config = dict(
    model='contrastive image-text model',
    dataset='photos with spoken descriptions (Open Images, Localized Narratives)',
    train_examples=50862,
    image_size=64,
    crop_scale_min=0.5,
    horizontal_flip=True,
    tokenizer='word',
    vocab_size=4585,
    loss='sigmoid',
    embed_dim=256,
    encoder_arch='mobilenet_v2',
    encoder_norm='batchnorm',
    encoder_activation='hardswish',
    encoder_depths=[3, 3, 3, 3],
    encoder_kernel_size=3,
    encoder_stem='deep',
    encoder_expansion=3,
    encoder_widths=[24, 48, 96, 192],
    text_encoder_causal=False,
    text_encoder_width=192,
    text_encoder_layers=8,
    text_encoder_norm='rmsnorm',
    text_encoder_norm_position='pre',
    text_encoder_activation='geglu',
    text_encoder_mlp_ratio=2,
    text_encoder_head_dim=32,
    text_encoder_fused_qkv=False,
    text_encoder_bias='all',
    text_encoder_qk_norm=False,
    text_encoder_parallel_block=False,
    text_encoder_dropout=0.1,
    text_encoder_inner_norm=False,
    text_encoder_positions='learned',
    init='torch_default',
    residual_init='none',
    optimizer='soap',
    beta2=0.95,
    lr=0.0035,
    beta1=0.9,
    shampoo_beta=0.95,
    eps=1e-08,
    precondition_frequency=32,
    max_precond_dim=1536,
    one_sided=False,
    adamw_lr_other_params=0.0013,
    grad_clip=1.0,
    steps=5300,
    batch_size=256,
    epochs=26.7,
    lr_schedule='wsd',
    decay_fraction=0.2,
    final_lr_fraction=0,
    warmup_steps=260,
    weight_decay=0.2,
    adamw_weight_decay_other_params=0.01,
)
Rows from block 2 of the text encoder of a small contrastive image-text model, named by matrix and row number. Rows with one number belong to one neuron. Each number is 128 + 32 x the weight over its row's rms, rounded and kept within 0 to 255. All counts start at 0. Numbers have three digits each. After the name is the row's rms in percent of the matrix's.
After each neuron's rows are labels from the 100 texts, of 14848, where the neuron reaches its largest size: "tokens" is the input token at the peak. Only what is clearly more common there than usual is listed. The data: photos with spoken descriptions (Open Images, Localized Narratives).
# gate: MLP gate (text_encoder.blocks.2.mlp.gate.weight, 384x192), inputs 0-191
# fc1: MLP up (text_encoder.blocks.2.mlp.fc1.weight, 384x192), inputs 0-191
# fc2: MLP down (text_encoder.blocks.2.mlp.fc2.weight, 192x384, transposed), outputs 0-191

gate.173 095:159177102127119113139082130147097091159158076134079124136145120117122157134159105145100128157130131125161220128098102151181075131103099111127207100106099082100137162074159161132121144143151129163110105114115173135142091132162123108099206142117093139161158146157127130095153108088104191132120081137138128155119232045149147106140161104142195072163130191089107115159075125125115158109132139171109156136099130152128167107106183127127148144092133122102128123075114078090080149087146095115127075107107175181128177114169149159101160172105130139166173074115088081166142163063177157099
fc1.173 092:161127169128128109096141119142125119183089136083047131124160137090094120114086109121206173109154171159138166086205153139116150172153146127094056131158121188171143109135144157132161166141146083103098148120148134084130096126139152179127080115068159152176147100190153140140114099117115138113126193097147093185130127100099078126099166119142155137080178069179125137114180119096117129105160072121122131155168145117078143139127116139136157153131033119143181130110140117140105116124141045098175101161138180122098174142139103119130110112126147144197113074154165177166106101110092074068
fc2.173 093:130143087151122093169169114175108063151182091117174160175137133143147080176105099069116096113214129082141164116142159134126145117138125134123153182160116117076173178138149106166126126108108134136094122152168164171149160159151094195119137103090093127123124102142154094059082125149099224182173109080098111187144107107139140082116125087107133124181126113142119121137110123092205172146140124183122139136135137142128154069103156148139138129067147159123133118118098122151081093111177146179181100082103135119098152102146140113103129182118109082073116150089145097213110142129117140209
tokens: "is"; "can"; "see"; "on"

gate.65 090:081088130146155139121118127122099114128122120122077078165098071150101095122164148097129106147161098161148099083097156214148136096125169127124096133129150094112145151119102161173163193107128232177147128155110132104073138129171184122119132116165175149031164165138096125122059066166118094126162098077116154096136054123046081080169095152151098125117140094132173170147124099097159129101105127122139150110104176131156140170096156102147148102126127043139173192146107132110150110121148103142121138138076154119104124188070081158155090093091124114149118126118143108156152135126124158085
fc1.65 092:115108084098118072150142106158162146129170176136121156137085142112155194135074128127112110136088109136082143148127116082156124156122092177105177124085151127093136138106160093121069143076169072152091119033139092130135113140121147076136127111158197104118086093147137148171157164203091118115113150087139112165124142088077132060095099118175102126103120143127047070061110066123122135152169152106141182111155107137120166093147157137116107153071181223148161125103123113144140125132158137167124114166152123106150115154107102149135149151119196092149080106162130079094164126106086064127
fc2.65 093:116112073106166115068090071157121182121068111143111134073156136163052134128122179092131175154089106139139043118157085120136082124127103170151130132105163134123139168058146123129216098132135172146095132117153120170107167078199127119091165145177167151138111129149095161116128119151130128136133132177144128101119127061133127139122120074117088153095163145071112190176080144205170083091169092127148155136161130152158144071129159133097138113101111171135194106090154124158096084094108132090116164114105126137127106083117157154108182124113138119114158092128164166120159087090048129108
tokens: "is"; "this"; "and"; "of"

gate.352 101:111133092116114192116086121178109165120137199147141111138163145071066159092090125153119149133132159089164101120106135100149145142120079137125086104192081144144079072171172111137152112160125125094150186048122190069158140082150163118112108175119127164220147102128088120069138045187080128086171138102102157095149180170146066141142083088152107171136124132121180090111125076139117112133151154133192132106159149109105108131112129112111126145102112116136121109164144175078067120175105144118102143149113154106194078159151110149104185129096165118152127142158114093106169121122153126129
fc1.352 105:106066115113147110108178118104141058112068086152147158088089086123180073147166108113118161128115130198157097158140096144153072141166112102120150140114133097079179153138108153134097165130155122116134119084129113112138160181126140120115196061158077109136138127174189130071145095164164116165151154114120179147139144163154123056154095089058121114101119087130106179077102122116090122138110103137084119144110169102170194050109142144172109130132192178130105171154105104182116133096134134136135100170054113070126116138132148119127106159112118141181187121123163132145099051102139102097
fc2.352 102:147131139131208126148192124156108115138101137139148167072055081168148176108111126104111148105183123144160149150116117138159146128158113161116133102118116104127149184072079144101125148122131113076129148156092116120150052082144108112078138093129120117134166087095192103061150152137142141137096164091107165088110083160130103132141148080149160098091129113118167192094144064121112136149102057091143131111158179137143158109196150178170172092142143115151205140106104068139087136175137146129133056113099119086127086110152135119097122142111154143178127091184187147117111049075078112114
tokens: "in"

gate.124 115:129155141129122042125113131209163165113205159083151206083098094168149081115167101089169120159106127092122106094153163141183056101129131118118129147132065113120148142135172125128128118112122103158111107144118218136148104137084151066149128214178113135202127139109138145143092133091134119142115104125111134070189110116132140123131064141128121131075170126160070153157103161105070149107126103111157085138151145132159137062128181177150114151204086115139122142091130121085118156130126119102127097097097108177125112108161172116169072212110109128174134127107114132162150089114139139124
fc1.124 105:138164167145113150170160134069123108121100156057152076121097107145137093138156154129026164127146156103098170120106162095157161100099148101123111132130175105182126173171103111151105071127098081122148115163166089149133148107048122102150128079121136163126103144100099137188147093133115059126143151126156119189086123171164072149048170187138148168075139068145152130204179121093120147111140196111130133131100145086120115148140105114121158152149179113177081182185131109126156157140098140141133129142100178094146162107113140109120152110122119136123080125083182163162143116179101067109
fc2.124 108:140165088122172128102110119085090108091136141171151134093127129137114176147148122162134107118151164062094122186070136142193127152121121060171106113166153138186115127143148115111161186098064135126147127131131166179104147100092167110094097093133176092087115110102086154105114108145120075119162145132097068091115124148143155084144099054129084083171109118087095135164168058143135115128145162137134076126158067190135105140154137088144126137132168131112111106134183132116147092107091114172168218178195087101089104126176117060149145103113122171153117102138142158122173082120144057093
tokens: "is"; "see"; "on"

gate.277 103:077163140078136142142137120159144091086105134120155104119090120175086204094104114139140122123115129050109170200163089081132144115162123148152134081114186180124099131150125140099168140128146050106119190162123121125115148140136156102113076127102127136069089067083091225192160153123074124147097069107087157148090100146125099153152173103127142133126125132159139108159063128083180151140177135166155138148147112131098145130139139101152118116141124100113162143145121146100181117148115138131123113075129174144192096080105173129157114083148096139118085119168117220162147061107161070097
fc1.277 105:206145091092174145150151111099098162110103194078157163041171097209116130114121136126127129147167156146105126151167109098134132182197121179109090111137170127152094174149146101147158109145153045133126138127132154150115161101178152153158079143146115193100136106126145154136125115145075167136112097115124134120132110080087138127117152122133071097098180126179160098159109156151131072083095119114122090107152136177167110114108119168126117157112093065088190148147134186144102123124060170098186092103093132118154154103146128099172118064142073150172089109163098138114093135135175183091
fc2.277 110:164075130153144171154197130134133156081127094115161114149061160131172146095114105134154132111176091171097126116119095084115139093170151126158112050113137129172086099172148155158191163120162132123075119125146180106116177091143126130123102152149147127061158122197122155152138069160152118120099127132116121139142082079095153111127113078153118146106157105123113100136163142109131128121126126161149031107097128170132149214106141117167151111134140112132155155239160133121113083113071114072137074078066092158127120069120096137099116135129096115079140176091036099134130130122120086143
tokens: "is"; "plants"

gate.240 097:140144177140087091158120156150151152092086161150087094174125162113119121153218096125145116076124155149121083156100131069117143118117147141142049103097139175122136062154144176169171101107090144096105142124158092129114111157062126138091144129082120157157114130149146054167131070098131129107130148129131145152099081123099163056108060131110108113135145130098113058126130136157121188086143089139177106075164161107127101176080144154164128118117130076156158099176068126188190125186164083152135169128108084117139102158144111143132100124200114105095152133125127189104130084133153076079
fc1.240 089:061108087142184152126119096137123163072167130161108187134091114082115159093155178148163129111107127137159158060088131108114151187125108064165145108135116077184116078105146161125113145108092138161142031129116138148092143128099130170164121094145115109165151150091140159135122148105127159113133124124102109120156141139101175113082112098127159098156093104026166151151108079141076160123071157123164129089188118112145120153050158078081097097107074185108183161115097132123174066115115159144107089105112131148146178111120115124090118082079105171176091117083126132142076086131145114103
fc2.240 094:150167166126180113139156126103151124112118136124116129184099063131079180142110195127136149159108115128145129168110117135112049101166166094149093125082154093153129158069115091141084123108098124061106172144040135157144119112149138164149103096159159114151140130067189169117110128132138150093127061135076134086098168118137155196131053156121128114108136097162055126119094128167108164118123139143118112055163125184064131103126085092101096160115140185107140130143115120173094138145128143151123140125089127174114117067094199103072146096082155121123097046126098144126110118096069090112
tokens: "is"

gate.326 099:158179147102137173136147203147171131139073132125183081207171102141087161164102109181116173135095119098125143090090108089115161103127116180144157150148112096170124106140180127131240125095182127126148156137100128145126076140159116109137100173140096147142114136125104148074138104123073090109143105149123162100088109047112035152120174165153094193134154111144051118140154162146110128111101127146168114085139102081127161083134119110088160096131139136109146099098155129101177125123114118151062088136121153150088110117121128147093111130118101183155072140201106125105149178116124190100
fc1.326 099:100089087127163088095052073099124108109138142111156160081112147138121121153129139120153119163125154162137085215099147080142098075098078112125137145108130140167081102075145097092077118121106155107097110170181098127133116084148098127126120055132125104135110117148143152134149151091133149142164177045080114141137096191176123186092094083113128063151125092112165122101141132090137086159170150219075167112140147137129102172143149128157118215094165133148105169144155086146072122118127180159202115167136155151119109136082175139145126122145150118136128159117184125109099066146182131113
fc2.326 099:071174099161132126098194115098165161123117099105110100143168101153097147082126071109153195078147157097127145180103112083130145126128126108118113178166132078129111098087064124153133119151106166081117094093133117158087084119129079155150082123177119128073181124099127124092109137144166143113103116134172144135167155153199161157145076099152155098140114096175124127075077074115176122172120099179177206120140120104106173127108110098104157155132150173079198116154143137151095089143153120168131177164155161074113157137188194112104099054187135144131092142108142126107099080138108110145
tokens: "in"; "see"; "can"; "on"

gate.80 103:150170169132164113127144118148155078113127123102141166107203145153117091145141135103188152185129117145149187153160135101168132128098067144086109134187156134149106063159116153155090119179110194150079131105116173111107162124161114161158076133085147168133095095150116156133142108164064180107182079126107110089162164113132069079148137143121120093153080132103173073153131183104132095108141097136143070112139123121144108110124148146130171111128149172092103117146171150115175178085138068154094096131157113170126105194092133158134204152158113114116185098093185119083181149108179069095
fc1.80 100:123203154122160123073110099163124104137085117109097121200147114137176123190141135133115146142125097120129180120123086085171184121122117102062090106107120161134176089129165145084138175096152080139121161154125161132169148152162178138065022145147115098133117099126098157170128112111131129142105051161153094131172108098187103094172113145124126098168186088059094098190171127131140121133132131119112120102116168155155164078176129173174148097159130131101099113086183076096156150136129090139137113177092120096091081118128160172157086166153170114163178145142135109121166097176121162148
fc2.80 103:125146089124113088182154097111130133161080123077099152090126142201166163157129140093134148165123082177108132136195151064129112147135106082129084127113058123152136171120084082148105180149153163117142162143146144163188100177090129140084121158106087137164131138105115071141092109148170135083114141164160132111092109124129185165147144157153168114139129163115147112100104122108063169182156086166151149151109129103152140157095102160082207165118092092104141094119101131135111142100154142138111184142161160209068107105142157095107188130067179183060172133160097112141088123179124135168
tokens: "is"; "there"

gate.266 108:157140179156089141152136158120147138153138159183153114134133131111122153192126159108148158093181116070108186082173117143127126111144113084095086130124097096178098134150104127166084126109133074064126192122193163155155161185165089161107147152120078153166138136092129097136137088161121151098176189081121076141119158078125130136104121158138126113156148096170137088194159118134141197110125116142169090171128122128084130129098147167063166151154071082113172110142150089149074137109124181135109119157144125188183108155161184138131234137098116046142102103144142119133131101141135164158
fc1.266 098:103111136132120167170078129073166096124165081130119154150118114131176133117153100173141083159079142198129105142103161075135175036107127139137110151143151164078150101088178134133120122153136126129105082127092136129109135027129120134153124136114106140108105131093160165144129198073115123095107125083160150184134061194140135145116107144149073150082127099071098158119152170147070129145118180131086136081144195178157125106204084144173048112140116126147116145114104143074128134193169146109106116115108109109182152071104110084163116118107128137104102071172092092152134136165139110115
fc2.266 104:096092167168139134128148057136170134148101109137114156119043121082103120135114162160142116158099070089144127111137067118077109104101133115100117179103173083200116129106178167090113137132128110141079178124149118146156094125150175143140155117177168096139132080117138138040138161089147151149099149072132150130136101190126112117134175173102117150082167148119134120130118075061174150113110120154130144163123137115159149127116144072138152167096073064163135137189171140102153105133058140124108163110155089149161158148108160079168147135118071152113086073122142166219179107147169090150
tokens: "in"; "is"; "can"