A small contrastive image-text model, trained from scratch.
Data: trained on photos with spoken descriptions (Open Images, Localized Narratives), 26.7 epochs.
Rows from block 4 of the text encoder, named by matrix and row number. Rows with one number belong to one neuron. Each number is 500 + 25 x the weight over its row's rms, rounded and kept within 0 to 999. All counts start at 0. Numbers have three digits each. After the name is the row's rms in percent of the matrix's.
# gate: MLP gate (text_encoder.blocks.4.mlp.gate.weight, 384x192), inputs 96-191
# fc1: MLP up (text_encoder.blocks.4.mlp.fc1.weight, 384x192), inputs 96-191
# fc2: MLP down (text_encoder.blocks.4.mlp.fc2.weight, 192x384, transposed), outputs 96-191
gate.36 104:456502537505525478526492493506499506493498519498496464461500549479488521533475486495483521520508482542507472553498549500526508548502501531520517503502520487499506445456506490486486502469502556500486490554486496526459507524488485514473499472468551511493453522529486488487560492481528474437
gate.37 113:478467497494484463536517545512453517539494497503483552526490500501471519499481519491480541509507511482489492501529479542482500476495510510487500491458476530520522503518492456511526497522509547506514480502509484485548496439502526511516491532504445500506515483503558508458490462487520488485
gate.38 106:516501481524508477518471490511496496493521514529482483532504513489489486485543504519511499480480515516513471515499503472501503480482500507465507494510502477509455541521545494532510511536515498505490483493524489475479510500536462477504515465474510438454516486525514525465505469442468465498
gate.39 087:489484522468463441537518520486482503516495486482544513490482512542529480496505471481519501477520532519518515546483537501477523468520465478503453505471500515526511506493509492492507494510497498519493538525555490579520542492481515478493481516528472500510472522523495520466478517479511509480
gate.40 090:506484458495526525494449519500548471502491520534513529445536496513478515449518462502518500502464501495503501458486463514498495529517465522506486474506508519460509458508537517502497494496521524503534461491498496485533488500510525507499532503493561503520504488483534514583460482513470498505
gate.41 105:524488488437489512495533525474498492489488546472526520534531467515466507479492467533490523498506508465506538457470563480477500547491482496509504537539473518453504474530497484467539464506510498539510482483473488528475496496486489509487439497488537465480508511483521537501519493498473522513
gate.42 088:537521465515490460490501503497483492485477483506468536505467519493526495493517499519560519497519484487486523515521521461537501501472485499488482560570477501504504519488502474479499476463514503467543504510531469482530522466496494472498460509490515536467493533472499523517476496519521491499
gate.43 093:498545488496490487489496519515471533521472460472513503513522564519507510553506501518506537517475504487499522417502523494476518485470496523469530467504500486495456477473503515496507527529469499524514497474491505526548486507543518513520489501511475494488503543450513553480524487489501482472
gate.44 102:575501498463466517533512529486522464517504516498520502511447498494483505481505471491485529515512542502507477484520471498539518516483475496504478476500467557528501526473520504506516509510509535487517527529547522520512486533486481478451505499464490506506515495454512495497512531485511538522
gate.45 092:566495488527468484483501495515453498467497478500510533515474495514485513521544498478483527521521496474499467496452545487492507475476501515515509529524486489488502553475506545541504482489489501516516489525535492507490458512476509520483503458491513448553504501522502516495509514466497518545
gate.46 089:498471519522501451516524505477485474526530535512525562479511516486477499517560501458511491487444487562517459498519474496464492467510512492534537479537481482503508485539477517535487466504495517510467488521514461470498540458490528433540479511523493486510462502487531499492518498507476476520
gate.47 126:516491485496500473481500494492474510482498466530456510481485497472474530508461510500465491510499523546501490536509463487487557489419517468512488481484483534545504484478515520533527466511507499490466515474490519479495498493463494491481471519506501494478490483476504563488477534490509494528
gate.48 096:521452519510466538481514536478523502481501519503513516506464515510519477461518496524539520489506521530543557526468506480512489520511473476516515472549466529456498493487477461504538486470550466499520435479511484549502468461478509555532485505520507474496520499503495573475528451523506480454
gate.49 094:466487487541566522493535516470486505498480508535462503504550513484477513507475489517477488467465496484540521503482499462476507511519484483490512531478527504488439452486477462477493473461512467510519480477517504538507523493425522479511518451517463487481470503526562503527476529469512496498
gate.50 091:461497500478473496515500504482489485457468473507488515507506482502461477540494487493501504517503485511495435425503518518512545488508479488532471445475539501505481488562527456516524506524492495546503480502471544495533484523564515486498532499480491495481522474472514494448519465466492555495
gate.51 091:520470524513429511492507483532497518494491518510476463481523521497487529530551494511471513519528492468477513513528499508497487531497496496488501489508489483499496498492516501510513472502451527506520502509532463503493499453534542495502463538525482500424554526493499511483481485500442439465
gate.52 082:516517519471459469506512490494497511495466508466492492473510496484477529519493518475541519480498477500476495467458436489482527484540513430518496521505487525488522506468495514510499516481474448555498494467519492519466514491503539517494512518527456485493480489499509470490495521459521498463
gate.53 101:529519496504491509498525487564560495461444520458515509497478478547502483546514501528474507518433495467497473478496496516494483528479446514494503502532465501519518486527497469544501497454509501525509489468498511464516502456551524477493480511494477495528464503499469514483486458523545501472
gate.54 097:474475523491500537524540478505506495515547502506529516557491495481530506503495526483495475469507485459459476495517493502515506453466526500517512500507524483484476485496466447509506479507472533522453498477470524488542474493502535522474517488465498494500523510486488485499527529494494493450
gate.55 112:500481503518480522503473480490510552527513509533504506485478472517487519415564489505495523507525514440498535452536496533480517519525512510477501542491445525479462484529500492512525506493502521479480493472518508484510510458489499549518463482497559488485528509491498563512490522511491476491
gate.56 098:509497478477515504525484468503501490487521511509503477506560541509503497532497494468520441503503514526555495480523468509489473483475486482525498492522515469501462483547467510544513505501438519544465456514512491500490482472518484494451467505553506486488540521502521529510517471543496495492
fc1.36 108:485488508494501514495473492486486540486467512464509491460533508511458501478464518508500540515506525512510502504476523502501556531500481516497555455500503477503505541541516483494472506477474438512462489516488498514503475478521506470476489533479537510479522472512486483516477510544519515469
fc1.37 110:473516478533497537500495527498487479483496480509533540502489533482462449496452543500472531430508534470475493522509457475489516474477500525489491530502477511524449481511537485529491518484525482538495461517491510509483482493500535504493491483513468447513487473468520487489524491493513495499
fc1.38 108:491506544456485475512470508489517497490534525527515462467470462529505519506497473504475510507488537475514491481481528541495468518503496517499501537499494497520487567457506494487526516527513490474504507547496539491514445452516509501459527508514488538501532459506488527473485456482442509484
fc1.39 078:529485522502482510433475553510449466476469473475489503474502503481516515492515509518469524529551495474493522470486505462561506454470538461519508482519462508532505488523507524504489481455492520473544494465485506441494522509502532495525512488446511517525513502506488475497538485504508503495
fc1.40 085:498491507520499539547486502524499520535564483516534461473471486525477490496510488532544494499510460465490530505512514442512460527519507531489526537501460461537494476469494520494484504490499511490513506485487511484536483498494507483484523446480529483493522547490510491517482486500440455480
fc1.41 114:494500502536503537499517492534509512527507482441499480520498533511546507499472496498497486497472545455515473522515476507488483495471550464495497522505514494543512525505521531485554485477558583482504541491533485513504529527518476524543523494506500482507484460500496477477484544517532477533
fc1.42 079:468501472500482483506483542480542457509523484482511453493519457496476513527503503506491515509466549485468520511509502523465493505478446481508521512478457504516465491518519498470510440460542518510487549488512489516525483477501487485486496479500529512499475475497487490458531523518506474512
fc1.43 091:501490504518476475501497500496476523494535481512511520507475534524528542537534505474498480507512517550490481501522503500498462503517471486516479526527493493499485521482496472479481500498491476466529519533477492444494475479483502538491465477470525494547488505509490520515471495461510479496
fc1.44 096:442520450493482512497529485537476489512494453553520507483494556553518446532514479506525471483493485526520471506475475512481481530500520466485522490473512506517489485508473506489472487501446517517498543452510485432526475485505465486519493529564517534483497560514484516508510496477469516535
fc1.45 092:492540536520490522530529490492488505505495514507563477508542485511459497478485496504538474498525505513510491468525492556513467545530494532492492528527505507523480500486503419496509524515544525515456498470463485491503553544481510496490491525506501497447485513504502482490535495535485503453
fc1.46 086:493492522502510494547493459538474511446510488469529477496495478490512484500495472467520529536483472549481528531497486463439497523512500489465488508500507494537538459460483484474515508465505515460547510545505522532527493483509505503468504471505534507529527464484528511457493512455531545474
fc1.47 130:519478515472509475509551497475499483557495474512492509438475512478522484473507466557487487515529469501547483509503470480506514520457496441492491499508506553501546493453514506477499543500508508482486496483481466502500504486510495539533520545519490499483506491516468538458509509485512483506
fc1.48 089:530552579460477495530477509489494517482476507487502498501569480512500545504492505523485527480456487490440497457522529514530498536502468497505466517482482513464439563510491477525475520506489512450503489488537519459513519497506523506505515521503476515477523490526504509436473540519484488558
fc1.49 098:506491474502516453497507514545521478543467588525512463498492484520468541513528519495532528500477520475520487499503505492490530538513463472471494502514499529500522510515489478513531498525486519529522498460488459481487505509526519500510500471503504570517520538523539461469492515511491481503
fc1.50 093:540539498532474558526491548531513518505467511475517504498516521505498500518521521526506416487511508558472479545461509501463544498500547476504484526524483455527527494482515487491475487483495453546476525515512507529488501532514503492448526540489495491490484522481502465451477456500506522501
fc1.51 093:490487482492505486527517465494494503489464489507496466488482496491542525504499507499519544556482541531505523474473502454473469566531492503541514517464511516499470484517517501517480525500515502517478503478485470478535529465510483508471521544536535455476524473495521481496498499523525493491
fc1.52 077:531466515487522511514459472529450475488456499494471532504527463538530497525470473475487479450464495502512499529491503477460504500527490508566504471521525522476461490492494475476510493500481466516476491504483488462498543477474501518487503521502506507517554513532472502494473480505525432462
fc1.53 100:490504505524490499472503519475486528519499513555432481513505518478476509466482487514532505488501505529473467468509528483517527515539537508495513531519513521466499541452524531474494478504528490505512478491481490513467472472466466487479516501467453510509494446474552497544531483520498481514
fc1.54 108:502506526499524389515516496466497498488523502495488501497551512479499502491517520524467483504508512500525484528460522458513488491520487520483478461529516504473501486525519515524495511487512508528516530509458470512492523521513474496474508522461525508479466461434523525498501494496520511444
fc1.55 114:470516491495503461510492488469530494504523469536516494522473468514492521442490452526495548502503519495500547478532500532484488538500449492508474480443452533477487473489489471504531518457505485485527502469486462468531476489479486505494523501479587542514499478504479509528514510522501509502
fc1.56 086:495511506463486520516511498511539470469484527514450564518518479515537503484498505533503536478543507442458493492523505469425505486528521506482501479463498498522537520479533499497495483527476503472452539498481515546500529485502475498516512514480470517510459478478518483456464505533521478539
fc2.36 107:524511504421479505556512515533491504495500517495531537509485526530487479521534507525508495479512535500498466504523494495461514492480526453520486493516523494473528534539515478540511556503531493504497489514520482540505520484509422490494479451515451517479530474502523481494518466518506491547
fc2.37 108:503433494498503481492483498507517487541481457524483495478478500509550473476493502518486537516463503527470530522502448479511491481539513464548479508505492563496470536497478523504478494463502500526468411525479498495484511496534510522491536515493519488493483507502509495536511463492490522522
fc2.38 105:519535469490523499539488490507494518529540504533482498472475550497490461523544497530435492496493467485504513453532521481492511464470483471519482499496525475496477514560524526554498487461470482500481537494524484489470467470496507533506529466482481501525529531491519540497490484501511522475
fc2.39 079:488500493468531489502524485495527503489486485540458520502522484494491549483513512511517508484494475448557477507494495450581512516452479511481502518495499470504475479472500504463491538517486481477476510521489541541519524511446522455480530521485490456532479506551512504449513509479490466472
fc2.40 087:511500529487495514531477482489474532503510503518473482490439500486509491514517470492540518494469482490496498543516450488489505430475493480527545503522467491512484502489496477518501509477496558532489492477504521502489509530491509494505487481561514484512492501526492478496493515478490532460
fc2.41 104:538515491538523458525498491503506491522486508506455460530490489458458508492520448464473477543468530513506560496503482497483494464520460509498526513458487495523513500511532471513512482511522500522487512489459465486473500510496514525531492492502502516546472466492482489479529538500494508511
fc2.42 086:501551515493470484474493573462457507520467525488531481470535501513549529511508441504511489500504482525464502469525526487518491517463519514510493483488500476514509501474463528471446499519502465486478486501516532552482499528511459484487510484502496519472515420477500488497494521513537482492
fc2.43 090:527474540492475487479512458510523516490515539498478509524525499511558499547504542501495535522483520488443500501507519520463491473489485518525491491469490483469477530497491494499512489439493485516510500551491461547513539501503489526474510517530492476477505490465487545502450438489539532509
fc2.44 101:553494501466540483482527464494532471518540498488468519516498517512503487496500534501515486496526465511470510494554554497499560510488542473481492491485528457510509465530442500517503484502449510507485482520503476523531510481489514519478534532501507489551496509555470507499487533458488507485
fc2.45 097:522508547530507530499509514516488535513493537504543504487499494457493453545534518487546523495510454480561505539512503501469529489494502480464485505464452522484508507480572491513531468522520496537489515494483509488470520495472511529492490505503539571508492497468492482479506466481514434512
fc2.46 089:495488479468458505478517535519501483460466518475490512506510473537535532455489530515494478449493504502446533494503517521536475511491512552533491531427488470500536492509507466482508510491467489520497485498535497508476497493509531532524460466491523491465463486522546506492499481518504506523
fc2.47 115:526509499476473489505474514423518532508493525465510499506518508487531476461522489519465528515467544508475492476482531461466473533446506490485532505476538506518506555474506462493466517509495508468499473493500516498491493498484515502513494515470508473533536512520528524528522524494484473544
fc2.48 093:487497531471518487458509494492511483451510510498530543456500506473512533504522473540450485485527498474487496469448504481509517541492542494496478499491474492546486480537483485542477496495517480549487504534508487538494510487544500476538495527483477464480521515510456515498471550517468482462
fc2.49 092:549471516483546526479497473474455508522471486502470520479515514489481486515494484532493568484455496490524523545523515489506501542490518471488538508514457503514466496518457489484483464523488530514476514495471530495537536485550546496496485521513485508552482545527509496464485518549460499491
fc2.50 097:499475521488539511503508434478485531475481459514489449488537497500508507454514501554503501482551482450505511531479525501506502493520490462547499533500531513483515460522504494503477496507478528504529496498525473482543491517513499489494508489503482481476553481547490497523501516565462505470
fc2.51 090:520456498437511490512542511475502513433494458530492554439465510540528507498504462535506529524512499508479503490500497490510482542491520474499486503516481499520548496510493511493498486474518481510502505452512532494510537495497512514531501470493539499476521555538488495496491490488476452469
fc2.52 085:506498481480487478530491507482527487505478487453452500488476512540478475476527487502498504486490476508508534477492537486486535514518478494478463470509500489515476494523497495498467499474533492506500563520506522465502503506495484470517477534530536483546533468538507459496502517559504486528
fc2.53 096:512470528467494499508486467474501545490482463511521491475500493446515534454514541469452499519462536498493487504502515539470483469504486458486472472456538480518548496517554467522497517474498525502475485466492502516463501521540500487482470502473491524472511469533472530512488504473457485511
fc2.54 105:508519479513512499456504484462461563532481479485519449527525507481479483451463549559502499506495487518525487530460521478494513471512475493488461517499474500495520494457487523517475519452451536497518488488467492558496499496533532465509468508504539532506525455512486509486517500507448483461
fc2.55 107:534497497491460456486481485463524474515509477508492481470504536463483470500470465467557493499530495475573454468529458442510520504469511509530517492498481457524485491544540466523489521510482499477493479463519522520474493517468469479473532481474474521507513531544489518522499517478468504491
fc2.56 088:481560480491496491481477540493455481496459530458520502495527485493524502493529463519482484453495441500472506504500487478490487532521495516511497515482502485528505507525515516515463529527495464507510491540506500470501525487508540524530482432501483468485447444505508514510471466508507463526